From a checkpoint of a small self-supervised audio encoder (BEST-RQ): arch quartznet, trained on acted Russian speech (Dusha).
Rows from block 8, named by matrix and row number. Rows with one number belong to one channel. Each number is 500 + 50 x the weight over the matrix's rms, rounded and kept within 0 to 999. All counts start at 0. Numbers have three digits each.
# convs1: first pointwise conv (model.blocks.8.convs.1.weight, 208x144x1), inputs 72-143
# convs3: second pointwise conv (model.blocks.8.convs.3.weight, 208x208x1, transposed), outputs 104-207
convs1.37:500500500619500323372500490588557500573469444500500433427500500500577462574500500500475465492416522410500491472455500617552537504444500523500500501500500500520500500500451498486500500500441500500368500500500500500500
convs1.38:560500556500500500508500500502333342496500369466328500500500500500500313618500500500500478500500500580435524448459500550500500500611691538500500500529500500501500500631500500444500500500500500461458358591500530500500
convs1.39:500607515500567420502474500520500405580490534500500407527336482500500501500475500415531586500498500563438500500500502500500571549500500514500547501605500523500599625500500504480500500428500517503463433586500500500500
convs1.40:500500563500575415500500500465511500428500591520500500494500495500500600436600679500500500503500500375501502466500500498500524503500490535331481500500500500500528589500553425500452444500500500509530534501500290500506
convs1.41:500548454500528485500500510500500500500500530530500418500500500500551438500335500798501505500528500496500500490500500500500500500611500500567500500500500682493325500500479296511535488551500389500387500501521488393500
convs1.42:500500500500527402500500500500429530466500500515504500500460502500437485500500504500500397511641500508547500500475541500500504500500509500500538300500500500474502500449491506323500481420502434500500500524446500500544
convs1.43:601519500500489500500443536592500500565552500500500500491500573519500500500333500500648500500500529507559500500461560581500496500500547467500425520500501395500500500513509378528500494532500512475502500500439500423500
convs1.44:433370500443624500461500500500500399500518500500468472500382500491401427487463500500591500511500500500500489470522500291500493502551517515500512486449332491479500458500517500500500500500477500500500505542493501500464
convs1.45:500500520500500459540524500501427600448530500500497500366452504539500500500500635500500500500500576667500508520500411422500482536680500500431500514500500512380500441502493500500519500500500500500500539500500491500500
convs1.46:500500500499500403500500500451525500533529728500499421500500500593606500471500533500341500500500485500500427408500476389590500439500500500500543494452492529500565500489552468498594436449500500497379529526497500448500
convs1.47:500602500468500490422500500500500472487500500500590500500414500584571464475441500500500500500676493500524585500601546491714416422445668500500500610543500420500500500550500474450500432508494683500500500553500500631434
convs1.48:500543500468500494525500512550500500565500500500490439424500422467500504500500509507518529500451493500673500511593500553504500376456403500500493500570388511548500292489500432500503580413377483500400500579500418500394
convs1.49:500633500500500500500388500500489500500438500566495563500500500500581489500500500500500500503500376535500608500500500457500510519535553500500397500574404500500507512463516650500500500456500616500462500500453366538367
convs1.50:521500500471500508500500500500410500500502500500500416497317500537498500500500500500500423447511500499500519503500500486512500500500424500504626500500500500600582461360504500467577506500500600490536419515652500500500
convs1.51:324500500500500500500500479556500497500567457364500440500478462500580383500546585500500494606414471615556500500568541547500500544500467500500593409500430500473500537458433500500500500500475500500500500500505592500500
convs1.52:500500500438500500484500500500462536586500500430511448498540481443500500500513501500579501500500453569500500444500500506500430402525500500396487500511479500597500500500498500507500500500456496500500500410557439500500
convs1.53:500528499518500402495500525500500500541466381548500489500500500508500500497500500630574500576385500500402500512589461500500442500426500437532500489492500565436398483475470473500500441500500542500497456582500500448532
convs1.54:504432500402500500468511500398500500399488500500500487500439500413500420500500500500500500500498637663444500500500500562500530467500500500500553493500531500483500500455500500509500509476564461500439500500506500500505
convs1.55:479500500500520500456500500500449500500513543553539496493488500519500500500500530500597500468500656491557500481464446500500571500483462452390440500500500500454586500444500500500500500386503500497500500491500476370500
convs1.56:500379480500654500481500500507500500482500539500473500500519372500426531500500514500500500500518560336500494553500489562500491500647520500500420500476500518500499500500500455500558493500500500500500500640318492472488
convs1.57:500533500467500500510500500500500572500487500500484497527500500500444500500500421464500500480500546532500500500505500497436500509495637500432632500514515500500311495500500510493500500500500500518500500529570500500500
convs1.58:500500577500557500500485500372567417550500425500500500538497500500441405500500500646480329500500458631500500526479459577594509500500565500500478514500500500500447500500403576500389500500636576452500500444392500493500
convs1.59:500438471771562501500500500426446500500500443500500534600500500507500385500500442409500447500500457505500494500498506511500500500507500541500529500478500500496500500507500452406500500500501550500540515477500530500440
convs1.60:516500500500632500524500400512402500606500500418474500500454500500500582500500500318500464505499519439517500524612500475511500500474500500500500500500564500500422500351500522467500534503500512500539500500500500462460
convs1.61:539409593500500615630603500642500552500508463500448462516500500500500500506500559500477500502500500500500501491568419500500500500500500586443500518501624500500597500500735540500500521519512571500622500501422500496604
convs1.62:517500556500580654500596507498493500509500413500500493433500500427365475500500497472500478494424500501500500500430759500500500500500364500500500500500500630500501500594500500411531500496500449538500401540500500500430
convs1.63:540478499500551500554500377619500500500500513565411502500422500500618614500525493500500354500500500500416500540531500500465378570576500421368556500500500500500545500476500500483500500500574521479507500559500500500426
convs1.64:494500578580500352500500500364500491500500500500469425500500498500519500471407504613500500500500500500551500500620500627500500634500500500500500500500488486500329536500539481564551500500500500500500530530500500500500
convs1.65:411500500426540500500370500500500500535513580500536503480475500500500338500327500501500500500453500500500500498500510455335494383463500500500508600524519500500500520545500500403415500500350500500504571500462500451498
convs1.66:489500453573500500563500618500500500500500500469603458575455454500518500506475506500500500549500515504500472383500500531495500466500500511500559500500548500500500509500345447500500500459500555518382538506500436500460
convs1.67:477585529491500506560480564500564558500567521500500476500500450500500513506515500500500500500502482441600500475500350500705503533500498500491532500491568500500500500500475500555426500500500500540531492440500500490470
convs1.68:478500500500500538437577500500500531470455500540417500500478558500569500453420500500485500474590505500514454609497500500500500500517500500469500500500500517542500500500558499500500500500500500406357500500467708424411
convs1.69:500477500500507500374500630505507500522483545500500500438500523500500597549474557514500561500506500491500388500500457500522576500500531500658500500500582456500498539500498436500500500570571678500431572537463500525476
convs1.70:318515500617475500500500500500500500500500553500500500528469552521500577500520500481500500500500539434500500511484490500445511592500500584271521550500500500500532500536490679489500420500500644499538515500472535500473
convs1.71:500500500500500500500500497386468581500500433523500453563500342518490436537409502500580500513500500504500614500578500466507460500498570675500500501502533500500500500500500500500500500649500607500556500500615436500500
convs1.72:500500500500486490505423500540500500468393500500500500500458518500563535500529500457500500545500500414532584523500500464465500541500500544500500500456500502500653500500455500500575500500496500683554455498500500502400
convs1.73:500502420486488588500500500500384500495500554616500500500500449529659500510500500561529500500498500500458561488500436500436500541440500500500500504589512502500516500500500505507501399625500500496588439417662500537483
convs1.75:500500525457500500495500600561500400516500523500598507512483500512500500411500544619500493500500500439461604509396500593500469500508447500500500625435482500500503500500500424500500500500500500500500500634500505500500
convs1.76:483514500433548396500500454490500496508522500498554500500500458438454415634500500443500528500514582500500533500500500500558500500500500476500500570500500500500522500500664500486500498500556500425499509448397500500454
convs1.77:589537562500500500429500453500529500500500465500500517500500500500500575580343500500500377542500500252681500579500500500500573482500500465500502500477500500474506567500500500500500500512503500534500421465497500500459
convs1.78:497500496568500472519565388633500587476500409500500500497457501500503500627500500480595500500390500500500561434500500479430500500500489534500555547500509533612500484458500493500427500500500452580586500538500473500500
convs1.79:500619500500500500500500500478512566500511500538500500458500500405556384500506515501455517544500483410492500465532388493500551569500500517500500500480500485462500546572599521500642500499310500500520500500500500500500
convs1.82:456500500486562506500518485532500500549468500497500500500500500444569533483535562500500500500500516500500458568581500407452569500500465509475450500575611500500465500422487532500452436472545500500597500495500500501607
convs1.83:455500500500500500499500718500500444500500466500500500584500503492500480559566500500500500500477535667500500494408525489565448465500591500500487482500500500500500489500629517476500500500560534500497374500608500393500
convs1.84:416500500478395500483477500500500449500500500500351451500500500500500500415500500483500500500592497500500398461500575399500567500500470576500406500337552449500500500500500500500566500500476500590513611460500500500500
convs1.85:500458500505322500500500500499500500501500500554500500500500609500500500517464461500497500511500500476482500500500500500500532500510500500598491363640500466500544464454500530500568566506500500500430688499482500563377
convs1.86:500443500489500500500500500500626437380500551534502500552505438500500500500330500575500439500510500504615500679500475500500517571265500500549553445541500500500500496500500500444482500494500500631409392459448612486497
convs1.88:500558501423555500508500500493500500500518476456438500612520497500449500500500500397555483650500500423622500500500527480500500468500500500506411527576500500374656500655496500428500501428638442500381448500500566500567
convs1.89:395341624456543515498544500533479500568474441500426500500412480549500483500400570384439500500429546500500500500500622513500554500455466500460500500328500544500500500500511500432500500500500358500500500500500453500492
convs1.90:501588523476557500500500500429500584499500500500384500508529365508530371500488500561500570500424500550528500565480500485508500503486500421500450500500452462500500516548500500500372483500541500527225479500500500500500
convs1.91:422500500500500368495500500448421500500500567648500500500414500490634500500500500488500500705473500500557500509515505469500496500500479500500500500500471455565591500500500500500553424509649405517413411524500500500500
convs1.92:500500500500500500510500386500500410500449500647271420500434500496500500484482500500621505523500500500487539366473518500500546500500500445500573500509500500500500450500500500506500425576500700451382453476500446500500
convs1.93:500500500500500500475346500496373545500500500500389500500500428500401500473500500526609500500496500504494500500459543500645418490500500541428517648500500578540477468529500454528500593650528509496500500540500500528500
convs1.94:500500520500500534500500500647591500500479500471500513623515500565500544500414500500500500506451500500500431622500581500500591540516500500466477512500516500500500572500415500500568500530466522500500500500500516538447
convs1.95:468500449533500500506444500508500500479500374500500500500500500406500500500500500500500500504500510500512505500524500462500491510564505500488545498500419500500499500500500556484615501309500450473500500500500549461437
convs1.96:553500535500500508425614424500500570500473467551500500394500500500483500550466489500563582500414441563500326409500500500488443541497377500472500500500427444500429497500423500483580500389629543546418498500478390566608
convs1.97:647497500506500483606567500500500531500500479500499500502500500500500466500500473484500468523500500459530532500500504500294500476500500500500500451580500613500500500500667419500541500500500457499475413500500518596438
convs1.99:500471500461500599562500383565471498512500493500500568500500500660528500500500500500500500500500500500556488575403500442500500451599541500502500594500500500500556506416575500500500500500446500500508500500576458500432
convs1.100:500500559500548500491500623603553500562500500500500450505441604435504500500319629500500500500356379595500500491520558500468500500500495638436500492500521536535440500500500500500500500500470500500529532500500603500500
convs1.101:500500510500466500558500500500491505500532500500500500500479500461500500463500472591501500500500500500500500595463411580496558500500460425524500500610500502500500500500526500480500500500500500500501467482539500527556
convs1.102:500500485418589506560569417500500500526402500491500417500500500511550433500482500483500500718500563646484510534500500500490500500500500515492500472586514500561527494500500500500531500500500568500475500700500489500377
convs1.103:478623500449561500519588500488500497500500649510500500500500501500523500585500516500500500500396556411443500549494522500518500526500449500447568500481540532430497500500509458500500489463497389500481507423403540500500
convs1.105:500573500500501500500504531512477500500516530538399390557280576613500500510500500500500500461516500500440357451505500500477500500500473500500581500411475388491500553586506500500577607500500500487450583500500500500500
convs1.106:500524500500500513500521500607500359500422487436500500506314466500578304500543500500500500607435500500550500483493501503500500470500500511461509500571459461434473516500500567500633413500500429524490500462500500500412
convs1.107:500500434500500533402483477500500511500500500500554500499500500553500515500500500511395500556610567500500500500534376500500541413530438475500454386476500500472601550513500500500500500469500628500500500500538500415475
convs1.108:500500500500559500545472500439500501500495490500479481500500447500500482500500370500416538500480500500548500433559500603500553467500500500568500500500514500457500587411453500500496500449407599525505500446476500491461
convs1.109:492495500500639500500537500495501621500447513340500500492561484500458458500432520477500500500457602673500468585537459508500500500511500500500392500500500500487364500477500589500500500687436409566500458500500500535500
convs1.110:500500500500500500500578394500518500503528495633500476537427500426500346412500500500552500500375479500425307500573459512500500500500302523500500500500500463549500500500500500575497466483500500450500500509500487500500
convs1.111:469621430443499500500527500482500500532500483500518500500500504496500500500500500321500500521431500500500510486524500500500341378500500461423500481500493500505500559500561500500500500508362500500490385500675500500484
convs1.112:500476532614565500494500386500597472496500447500612497500485500456472591500430500498500500419500447633500454500500500460500500500680487500443500500500500500498559500422500500500500500500500500500500500501512511474492
convs1.114:500500500498500603500455500516538500500500500500500500534587500601500500597403500500500500489500591500500500610500500500503500500500500463500500500342500500500500500500406500544500500500302340500500435500547519500502
convs1.115:500376500500500500500426500397496500488500500500500500500500510500500455500500500462500500500459515500481431557528507500515563500422425500504500416500508474500500476500500511500500500621500490500500500626500500575500
convs1.116:500500555420516493538502500500500360523500384500500500500500509500500500542490528500366407500500450518500690500467526389500581500500500500443500500531516531500459500482743487617500541500500500500646500593308500500451
convs1.117:500491531500500524414500579500500500530484450580500478621500500500506500500500500592495531500530500500545500490519460386539457500500562477500500571459500496500499500500500500498500500542581500500500583500365455500500
convs3.37:492500500500500498536542500426500502465506500420493500512500500500497500500504500500500495489346492500453500465500500535500483448500501457500497500500496570500408500459303453587500500500405407498500500500500457412471504493657500500500500403517500479596500459513441454500500468500459500498500500372500500488491541
convs3.38:499470501501461507538493528500501498434481453473579500590438494500447500500500500499380500500500426500447512490442500504500500454358500500480500463500500567500423500494500500500494586445427400414500500395500500473469501428500500532500500498452500500500500478465500500424500426442500500399500500455438500500500500
convs3.39:433500500500500500450500500500500500455588500502352497500500379341500424500500524500500495500500531500505500500500500247457500545527490443392447615574500500379500500585568521548500500506500500555455447606392500500500500577500500500390500518506384494389500480500500582500445500500505500589499449569543424304383502
convs3.40:491498500425500500500500537500500499571500427500500500500500500423500500500422500500500500503587645544500500500500477499500513500434500500500446496498500452500500500500500500500500432500500402500500500500500555551421500558500535362500500624500546500583486484500676500579490500500506529500494500577442500500500500
convs3.41:500491500500499500476573500505557610518413500500489500500500445500500423617383500500602565500642500430500422587500500500489500589500500500500500554564500500555500500500500276500500497500573500497500500500539597668500500499500500500486500487500490500500585503552500501556500500524500505618574655523539500558500500
convs3.42:666436500445510456503446426500500522500584524473450500500500500500549500543554500500500471500414500500500526500500500500508500500619500501500610500502474500484500443562500500507428500444500500501469500546500511500557500500684571504500496487500500500490427500500500500500500472500537500446444480500500497500500594
convs3.43:530500500500500490495496500500436444500691471484473500500500500463500500500562500500496497500547500558473561500540500526442487500500583532500500478500521500482500282500500543558627500500480479500491500500529575551500458517460430500500500500535488500417500480478500407500500485574500500569551517602478378500486404
convs3.44:324500461417532624500567500509500520499561587500374500500500517314536441433501554417534500500500500500500500542500500399457648500556486362305515594500430420399617444510500503500500358626500552500365506568390500500531500563501504500487295507500486401418497500500500500605489613607453500539475472522500337490435523
convs3.45:500544449500500499441598518500500500538496624523466472450558581500587500500500578432649500500500496500489500500539500500500500500580557490442500515435494500500463516500514500454500500550557557599500452651500500500530560510500499491573500507500500500500500500537500579524500500500500500500500500500676500529500505
convs3.46:500464500500500484500500588500500500500475500491500500500644395500500500500459500502478500500493500516500500500427561574500495500500500607498396507470500559500500500469500503500500500500500500514500500431458523500500500500500500500500500500500500500500500424500356527500491500587500500497500448547476480500474500
convs3.47:445529500461500465500492532575455520392495500715500500426500228437500500500472500446500500500500500500500517486489522422482500506500551423500414468500500500566426391478665568500500500605472500590500573500517673544500479500500500330316500500500500368500500500500443499691500591499532500488442500500499353341500500
convs3.48:500500581507496387500500500500500433500500500500582500521314500461500500527500567584500500454340454500500500500441477502500468524413500521500449409500500500446500475500500499468509500384495500500500500479500464465500500520492500500500500500575500485500500505557500484500500500454472500456446500500500472500500643
convs3.49:537484475500493447500662500513522286405500516500500500476500498662599316344568460500500500500507500548500500500500458454349470495500569500561500500503500483494500500304500500462511614519500515544729510364379500507500500489500580496477495500509500500500500611539500534518500500478478301384464500500645528500500505
convs3.50:525500500500467451602510500500452531500500661477500379500500605500500437593520345500500491500500500500500474397559500623599469500509500500622500500439577500499448506469399500500535500500500467420624531457500500471500472442500500500500500467456500500596500500500500500493500567500500500500500500500463547728506500
convs3.51:500492486500500500500500500455500500514500500500594525500500473500451500569500500543500500379441448629502500472437500500500496517500500505424494426500500566500500500479500543500500500500500391500500560500457499500500500395500498601500508491396533500481427463500406466474500500458508500449500500485500500470400500
convs3.52:500500500500500500356500500500500431479500500500500500346489549537358508500616500459346500480500585500428425470453506500500500500492500500500500582500584500500500535500500477500424440500362433500500500474566500385498500415500500464501500500500500500500500464500500599500464500500513495500500500500432426515500500
convs3.53:500503484541403405547500528471496500514500500500659500584500500500441500573499500498500497500500500500500339427500500500545349500500500500500443493500500449568500503500413500387500500447500500500526500546493487495453545500452500558400355500500500512500564385500514500500500387493500500495505537500573566575573345
convs3.54:500476482495472502500500500500500500500510575396531483591543500516600487570520547500500500500500500486493437500500496500520500441500540500500500332464497500500500522505500500500371500468500500500500500500447500425529355598649503363500453500313576500500500409500503500450500500500500500500500500442545489498500500
convs3.55:484500500470500494577500519500500500474500496500601505541500500508502453464354463500500500500537500414515500500500500500500500500500500500491487500500500500500500500600436500410753500494500483500475500500500500473430500500493507500500495500500500596500500500421556500480500492500500500478500500500500500531490500
convs3.56:597372500473325406500512483500500500361500509500500497467491500480560500365373424567633505500475402500525572479500577500500500602500490500500500500500449500474500510500500500463500466500500460553500500502500500500500461501540505500500463500500500500501500505500492500500500572541495556500500500420490500500545496
convs3.57:636500500500500437617500500500498500500475500447500511561526500519519441438500456500500494500500500500539536463500695498479603500515500531500500500500500500500407500500426492504500588500500500399500644623500586449500474415463499500500448561500500484482500500500500570500434500651551500511500500500500500480564484
convs3.58:500500385601493689500439500500500450442490500557585500500576500477500288473500500495500577452500447438500500573469493500529500454489500586454500500500500500500550529431500478500505477500369525500517500500557500500500500500632500500542500500500439478500500543500500500500443500430433500499500500500504500500405500
convs3.59:575500524500500500500482500500500500468523500511560500500500431359486344521500500500500436500500361500501500500500504514500500500458593612500652500500500589500500500500320399500500555477500500500511500463500531500610586500515500500559500500500485500500412500475410500572532500414500500500500493500500508500500500
convs3.60:417535540357413500500500480551500500500362500500500500500500500463500551500500499500461559500487443500452439500500674468569545500500500500448500500427500500500500530500500500500500500500500500500478545500500443500500500498500500600500500567500500532500500587500500500586500476526432500674590500474500448500449500
convs3.61:500624514393500500438496500485500570533500541545393500500644570500544500500500500500522500500500497500459500538496500504501363508639562376477500500571457500500500500554500519493500449500560500500549500507500577500577568538500500500500500500657511500488564500500500428500482500554563507500500500672575500500500548
convs3.62:500568481504500443500409510500499475470500500443499557502500500500500470500500500582378501473509449500503505418425500634417521449500500473500500500500500508500500500406439700519500562500472500500500500460512472500505500496453500500500500379500561500550475494500500380500496500500403500449547500485496500500500500
convs3.63:433500538500499500489382500492566487574527581445500500500500500500490500500548500474500500488489500631593500500500597500667500493500495500545593665500500500401511546500487415500500500500500500500554500500500485500500567413588580500500500500500553355500503483389500491495518497500513500500500416474500500525500586
convs3.64:528500500435587500500440447463500500452500500500542500484500597472504500500500408500497463446397445500404331534500525793574500500517445500500418557474662500605528530500439500500613524574500485500479505545550500587500604443601500500500500500483591651477500500500500500500558427500614500417578500466531500664526417
convs3.65:506472143500500500650500460500500500500500416485500508500500500500500569549535500500500434504500511500500500463500500520487500504500500500500500446502500509500500430465678510500500475456473479532500500500550651500500500424500500500500500500500500500500548500500500477580500500497500620500500500600500500500500500
convs3.66:500544500500504456500417500500441508483500425427479500507500500500500500500500500500266500500500591274500338500500500500491511457500500492585429545500500656606500516500500550500500527517500500448535500500495600500454500500468334558422486500357500500500436500501542502500552383506566453500562459500415622494619403
convs3.67:500500500542500585500488532500477578500500533500542500500500491531500500634500500500500500528500500550500501564500500500583500474440464500500500533500551500500509500449500500523500500500543585465522500500500500500500500500500500419556500511555500500500570500500510525500500500500500500512500500589551500500500500
convs3.68:564554500502500498536493500627500541500499500500500607500564500501534500500500500500500456500535500500513478391606540505500507453545500500404557526500469499500500500500500603497500500587386500545500500575435470500452500500611559500512504500500500598500500421577500479500529500575518500441500500500563500589468500
convs3.69:500462500456500427500500500500500500481416527500500500500481500500500500500432500500526500521508500500500369500439385500684440409500500500500461500500602500526604523500446500459579500558509500500482500531500500500500453565426500537424498500500507500500500482322500500500444390438493390500523539500529615496500358
convs3.70:480418482388500602572582442504500500500500486504500500500463500421500436451636466494500505500500549500500500681500500500540500473500500493572502511503579468478496483500500500344599500500500502500500500500449500500418500482371510500500500500500525474500500500500500497500500517500500574536500500500492500500500514
convs3.71:541506503500500464439500658366500553510489500396476532500453500500525454500497396500500500500478497424500500500487570480459500559500500500500487500500500500500500501524500500447500500500500523500500500521500500531447500500500428514500500500500500500500500595512500500463500500467500500544500549466500446500500500
convs3.72:625413500469500500500500554502460577500515500500483596509512492620429500570388556553500479500500500452500500454504601500534435500546500500500500498500666502500394500500437381422504500500500500473551500500500500500500481500436500500500500500517500500562578500500500480511401521500500509503500560500500500500548436
convs3.73:500531500500476519500500387457410500494530500500519500500527528495500411500500500559500500500500500513500478508545500467500481500500442476498500500500500500500500471500511500500499500500500500500602500500412500500602500381500481500595435500507509524500546532500500500437500442400298500500500500500500500530480500
convs3.75:500560500500417500624500548500414500572395472486500353557459531510438500607340385500500368500494500447500406500500487535500450428519523500589500438451501486519500500500500500500583424500500408500560500500500503500457500503399500615445500500500467598500500500411500500500500500448666355500588527507488500500690414
convs3.76:587476503500500500500500500500483500406500437500500445500500500532500500394500500501466500274500505500479500592424546500500500475474619500469499500355500500402500500500500500519646549500415500479460535500502452506449362425531500500611500500465500497505500474497419500500500391468500500565500543500397500460500500
convs3.77:599423500500500601458500500448532500500617500492500500500546500500624500500500500500483438500500500608500525500418531490475500500500577480500390428500496500500411451500500500460500500455500347500500557500419603506490500500469587561562500505563500500500500500532500500458500546589500548500500554579474500500500500
convs3.78:508601500500558500545500500500500655528505500695500488501558527500500532500500500357500500500500497500500500500514489501420500500500500415500547500500500500513522493500500501491500500500500493595500500500527500500495608500500475500500500500500500500508440555500605500502500506485500500500451523500464500500500514
convs3.79:500500717377527500494489500494534500471500500500581532500373500500500652663500500500500500500500500403449500437500355477547613500566500500500500500500500500500500500500486500648546500500443458500500500500453500503500500573500545610500500558500523548500487537470380624500500500463627497534500500500500486474500400
convs3.82:441500500697487542500589500500500391500521609500500500473500319536428500500483500461500500350561500556485500500500447500506505500500600500534500542490431501459500483407500448500608500500500500475500500536500500528408499319582500378500586500544350500500500542500378552500348636500500505500540500500500440433500500
convs3.83:580500500500496357500422500497493500500500504500500500500500456500498501647500500500500500500472471500507504429454522500500500500499502641500500500500500536538577500495500500500500500476374437482541500500500560500582377476500497500501500500500716468586500500500507500392343427500559500503500500500500474500500500
convs3.84:460500500478500534500500500500536500500500539500543500470500559500500426500512500500747500621500623552646500500500787493500414610500500501500418500494361517400412472500503500500500500591500421574687500500500500398500568569422595500500496500500500509330500500500500500500545399500485500500605500500500478500505500
convs3.85:672500596561520492506510500317537597500500500500500500577500547563508510502500500425500470493442500602500500524494688573500501500390653540467500512463550619540500500500500695560500471535390500541602496466538500393511500473515512532540518500500673500500500428555418579443656425500500500500730676317608500511547538
convs3.86:450500501606500508500500500407500500491500530500500500620500500645444446524526500558500586475556396500509500500500500530500500371524490500431500536364500344500618530555254386480440500500500406433427430504500500487500500520500559500487500500577396500500500493500349547500500500500489500503467576616500500468511423
convs3.88:452500507431515500403542473548500500500544500535500491500500500500500500500508557464473540500500506489521499588509500420476500595527500500500500500500500389489596500441493500580469500693500515613504500482500473525537544614500500500474558564500527500548509500500500500508630500500500500465404501500633470500507485
convs3.89:500500461500500500500500500500500468527500500500500500500432538500500500500537500496553500500500500561500500567500585500500363500519507500500500500454463501614654509500461500500500334602516510507500500500531500500476500471571500500500500630507500534500491500500509473500500500500525500500500500499500500500500500
convs3.90:500500500480437500500500500506473479500500500500500705511617499500500500500483589443500519468514500500395538500500449500427500500500641500482500414514473500500555500585528500504563500500443500647425500500528638484576500500500502482381500499500713500524324634473500492500433500531629500523500500500451470500500500
convs3.91:547578327555500500517500481521500500556500500509500344413500473500454502467470387431649478524561500500500470500500527500500500504444543500500500399500500500500500500634500500500494300500500500488500483419708500500560500534395439500500500500500420473418500500500535494500481631500500500500500577499500479500500500
convs3.92:586500479591500450500500500470500540713500500374572500500500500500517496496442501530500505555521525428500500428500471467500368328500500500498500476422557500500500500393500532507564500499500500604588500500500500500500470500500500552527497500405500500500500500504500500500500500559500517500620500517570500593500410
convs3.93:500500499500500500548500500500488504416481494500533406500434500455477500553500500509500489500576437500348500523488500623625500500500553500492500500462663608425421500486333555500500552500500507356507500500530677509503500547568581609529615500500481717541500500500500416439652500494500500458672500464500500500467640
convs3.94:500640511611643500527500546478419499500500500500559500500556500587500552500531579487429500424500506305500500500537489500575571480500500500482364500579566500500500500391461500630495500500505485452500500500494544500439471500500332478500512390500413500500500500521500500500374500590447500500635479490447513513567500
convs3.95:500406514430574504488500410500500557500500449559500500484500500377519500500500500500523570500509500523577562499556500500500479500500430500588502576500500500500600448500503500656500513500490489376500653500458465500538393612525582500500500500558452500579500329500514497478551605500500500525500550519500500500500500
convs3.96:500500455500498500500614500500529478499478545500470500500500498355444510500500587380500373500418500478474500500384503398500500531500608500504428435555500500500598496500428568500496500500467500438500500507335500500604500510498500440603429500466500422404500515446500500507522500532500500500500500530500415500500500
convs3.97:483594431500324500500474500510500500545479500545500500500527500500500456556500500513532500537558523500576500500500509412492500500500334439500500500500500500603500500525500486500500500500526500500589440499577603500525602500500530446500500500541300507500563592500500545500500500558500500512503500500528503500500500
convs3.99:367500500500500500500500500500500500500367500500500500392556500500500521439549500502500549441528515506537246500500500602500500484533500327540500494500500465500500500500484500500500491568500543500500513397450500500463554500543488500460486500519500445500502562501526500592430358500398500500500500500482533500328466
convs3.100:500500500514634488418631465533500500503514500634514500586510500500500487496500500500500479500500501447521432500486500500548310500500500500543500436500476500469535500547520500500488530499500456500500433422500500500586500494546601464467419384415500682698500508508551549542574463500500500463426500500430500500500500
convs3.101:514500500503628500572488487378479500536489494500506500500492500500500500462425500493500500483479500463421500469500517478500432500500481500500500612470425500488500514500445476500591500525456450500388500571530500500500500466470500534453500500500510500458500500501500500469500384572500426403456401525500500500500500
convs3.102:379500500456441508451500500632500500520500485500500468434517657500514500500500507454500500500547613500500446487554490500500500500582500500500500517597499458500500525560595442347500492499500500500500500558529500500561492520500569500489489500551458496479500564500587533500427500538499500520500500527500526500500500
convs3.103:500404564520411500488493500418459476500627500500587500500500500500531545455621500500500537500500509500500500500352416500500500574500500500500500495500535570452537500631500471500500500509500500500500459500491549500499500500417500500500543500500500435558500604402437544500500500469523500500500500500510500500500500
convs3.105:506500500500619500359578500551500500380540500500614572330402466467351500500500722518500500377500500568500504500500428500500500586500500431485667585500508540500500500500500602500500500658500467500501500500500511500401500520601500500615500500500380451500500500500500514500500500499450500508524500317500544476500500
convs3.106:500486500486500439505500490385492489416367590500500531631500500480500536500500500548333502500420500581569477483490500550500500464500599611500470453500500502500500486427500465500500648500500503500500500462500486386539517480500424500582500403500525410522499465500300612390500500406500481535497500518500488500437500
convs3.107:500415526500450522499500390500513498619500500510456500379560500415604500500518500513624549606500466500500500500596500500474503500506500500500500500500500500466518414649500441500500481569502484500500500500521500500445518500493500500500500500564466501500500501524500500500500500497500500564500500500499550500500500
convs3.108:500500500509500500481472587454469435540500500500500500500500500500500500496500580500457520540500500430410591500535500500503500500501590500500500483500500528539437500500500500500500515564500500502586500405500455507580440500473335500500500501500500536542500520500500500494489500597496408443491500500500457500500500
convs3.109:428500647500500500500500496500534500500500500500649547500500686500500503403500422719452578500500632500500424500500656549502537500500590500500500500641500500682441500569413500500500506500500500500457465500571536500571500301451500500500465500499512433662586622456501500441497500500499582500538500500417500511500545
convs3.110:502591582394526500500500483640507516500500539553533500460486482610500468513599700500500450524585500500500487500618500598321503500414406436426500562505457439341472541500658501572500604500490667500500361547500505467609500500472584399428386580486444500405532500500500500500345500500500502500386586502509560356462500
convs3.111:500499431577460429438500476660629500478581617429500307432388500500500505504500500531465666511483500449486598500500500575500500654511568501500500446583500516416592275466548454500500500500500500509500318494620535500511500526468500462500500511500540320464500512507500500570500500500500500500497479500500500500500591
convs3.112:560500500511513500500500502500500500559500500478500439500500500506500500336500500500500410500420500395465500509604498570569500460499500500500500500500500500500485500500549549596584475636500549500500500500500442500500500500500367666500500443495500503444500550461438500512500429500500484500500500500500500500500500
convs3.114:502483497487504500500500500422478593522500429500500501476200601500511568500525500500500387500500500500500511586500500500500448556519500491500500424527366500500500423468500500500500500500605500500500497507496378421586489500500500500454559525449481446500500500358500500500500548500500494500500451541515485500663500
convs3.115:500500500500500378620500500500500406500441500471523510500500349500500729500463500500500500457500411478403530500495500493500500337500500506588500507497448500500509500500373500500508500617500500441543524426500500500500576500485500500500500370500500458500500500447521500300536393382501500481557500500599500530593500
convs3.116:500489500596500455500500500500553433547489535500467573500587474500513500503500465501500500568436500576458471603550550500500500472441500446500500553500500582500516439500591476508500500500500429500433500500500519491500489594561630500484500500500648507500500509500446426500500579500389500365446500484592511500500567
convs3.117:399500500500500500368508500500446500493495500500500500460615598513490521500500500500456500500516505430500434500519404500478500500500500500469500500500500607504468500500500489355374532500500554469366500500476500393500500500381500500549500500500735458500500538500500500457596428575521381500458459500470312500387500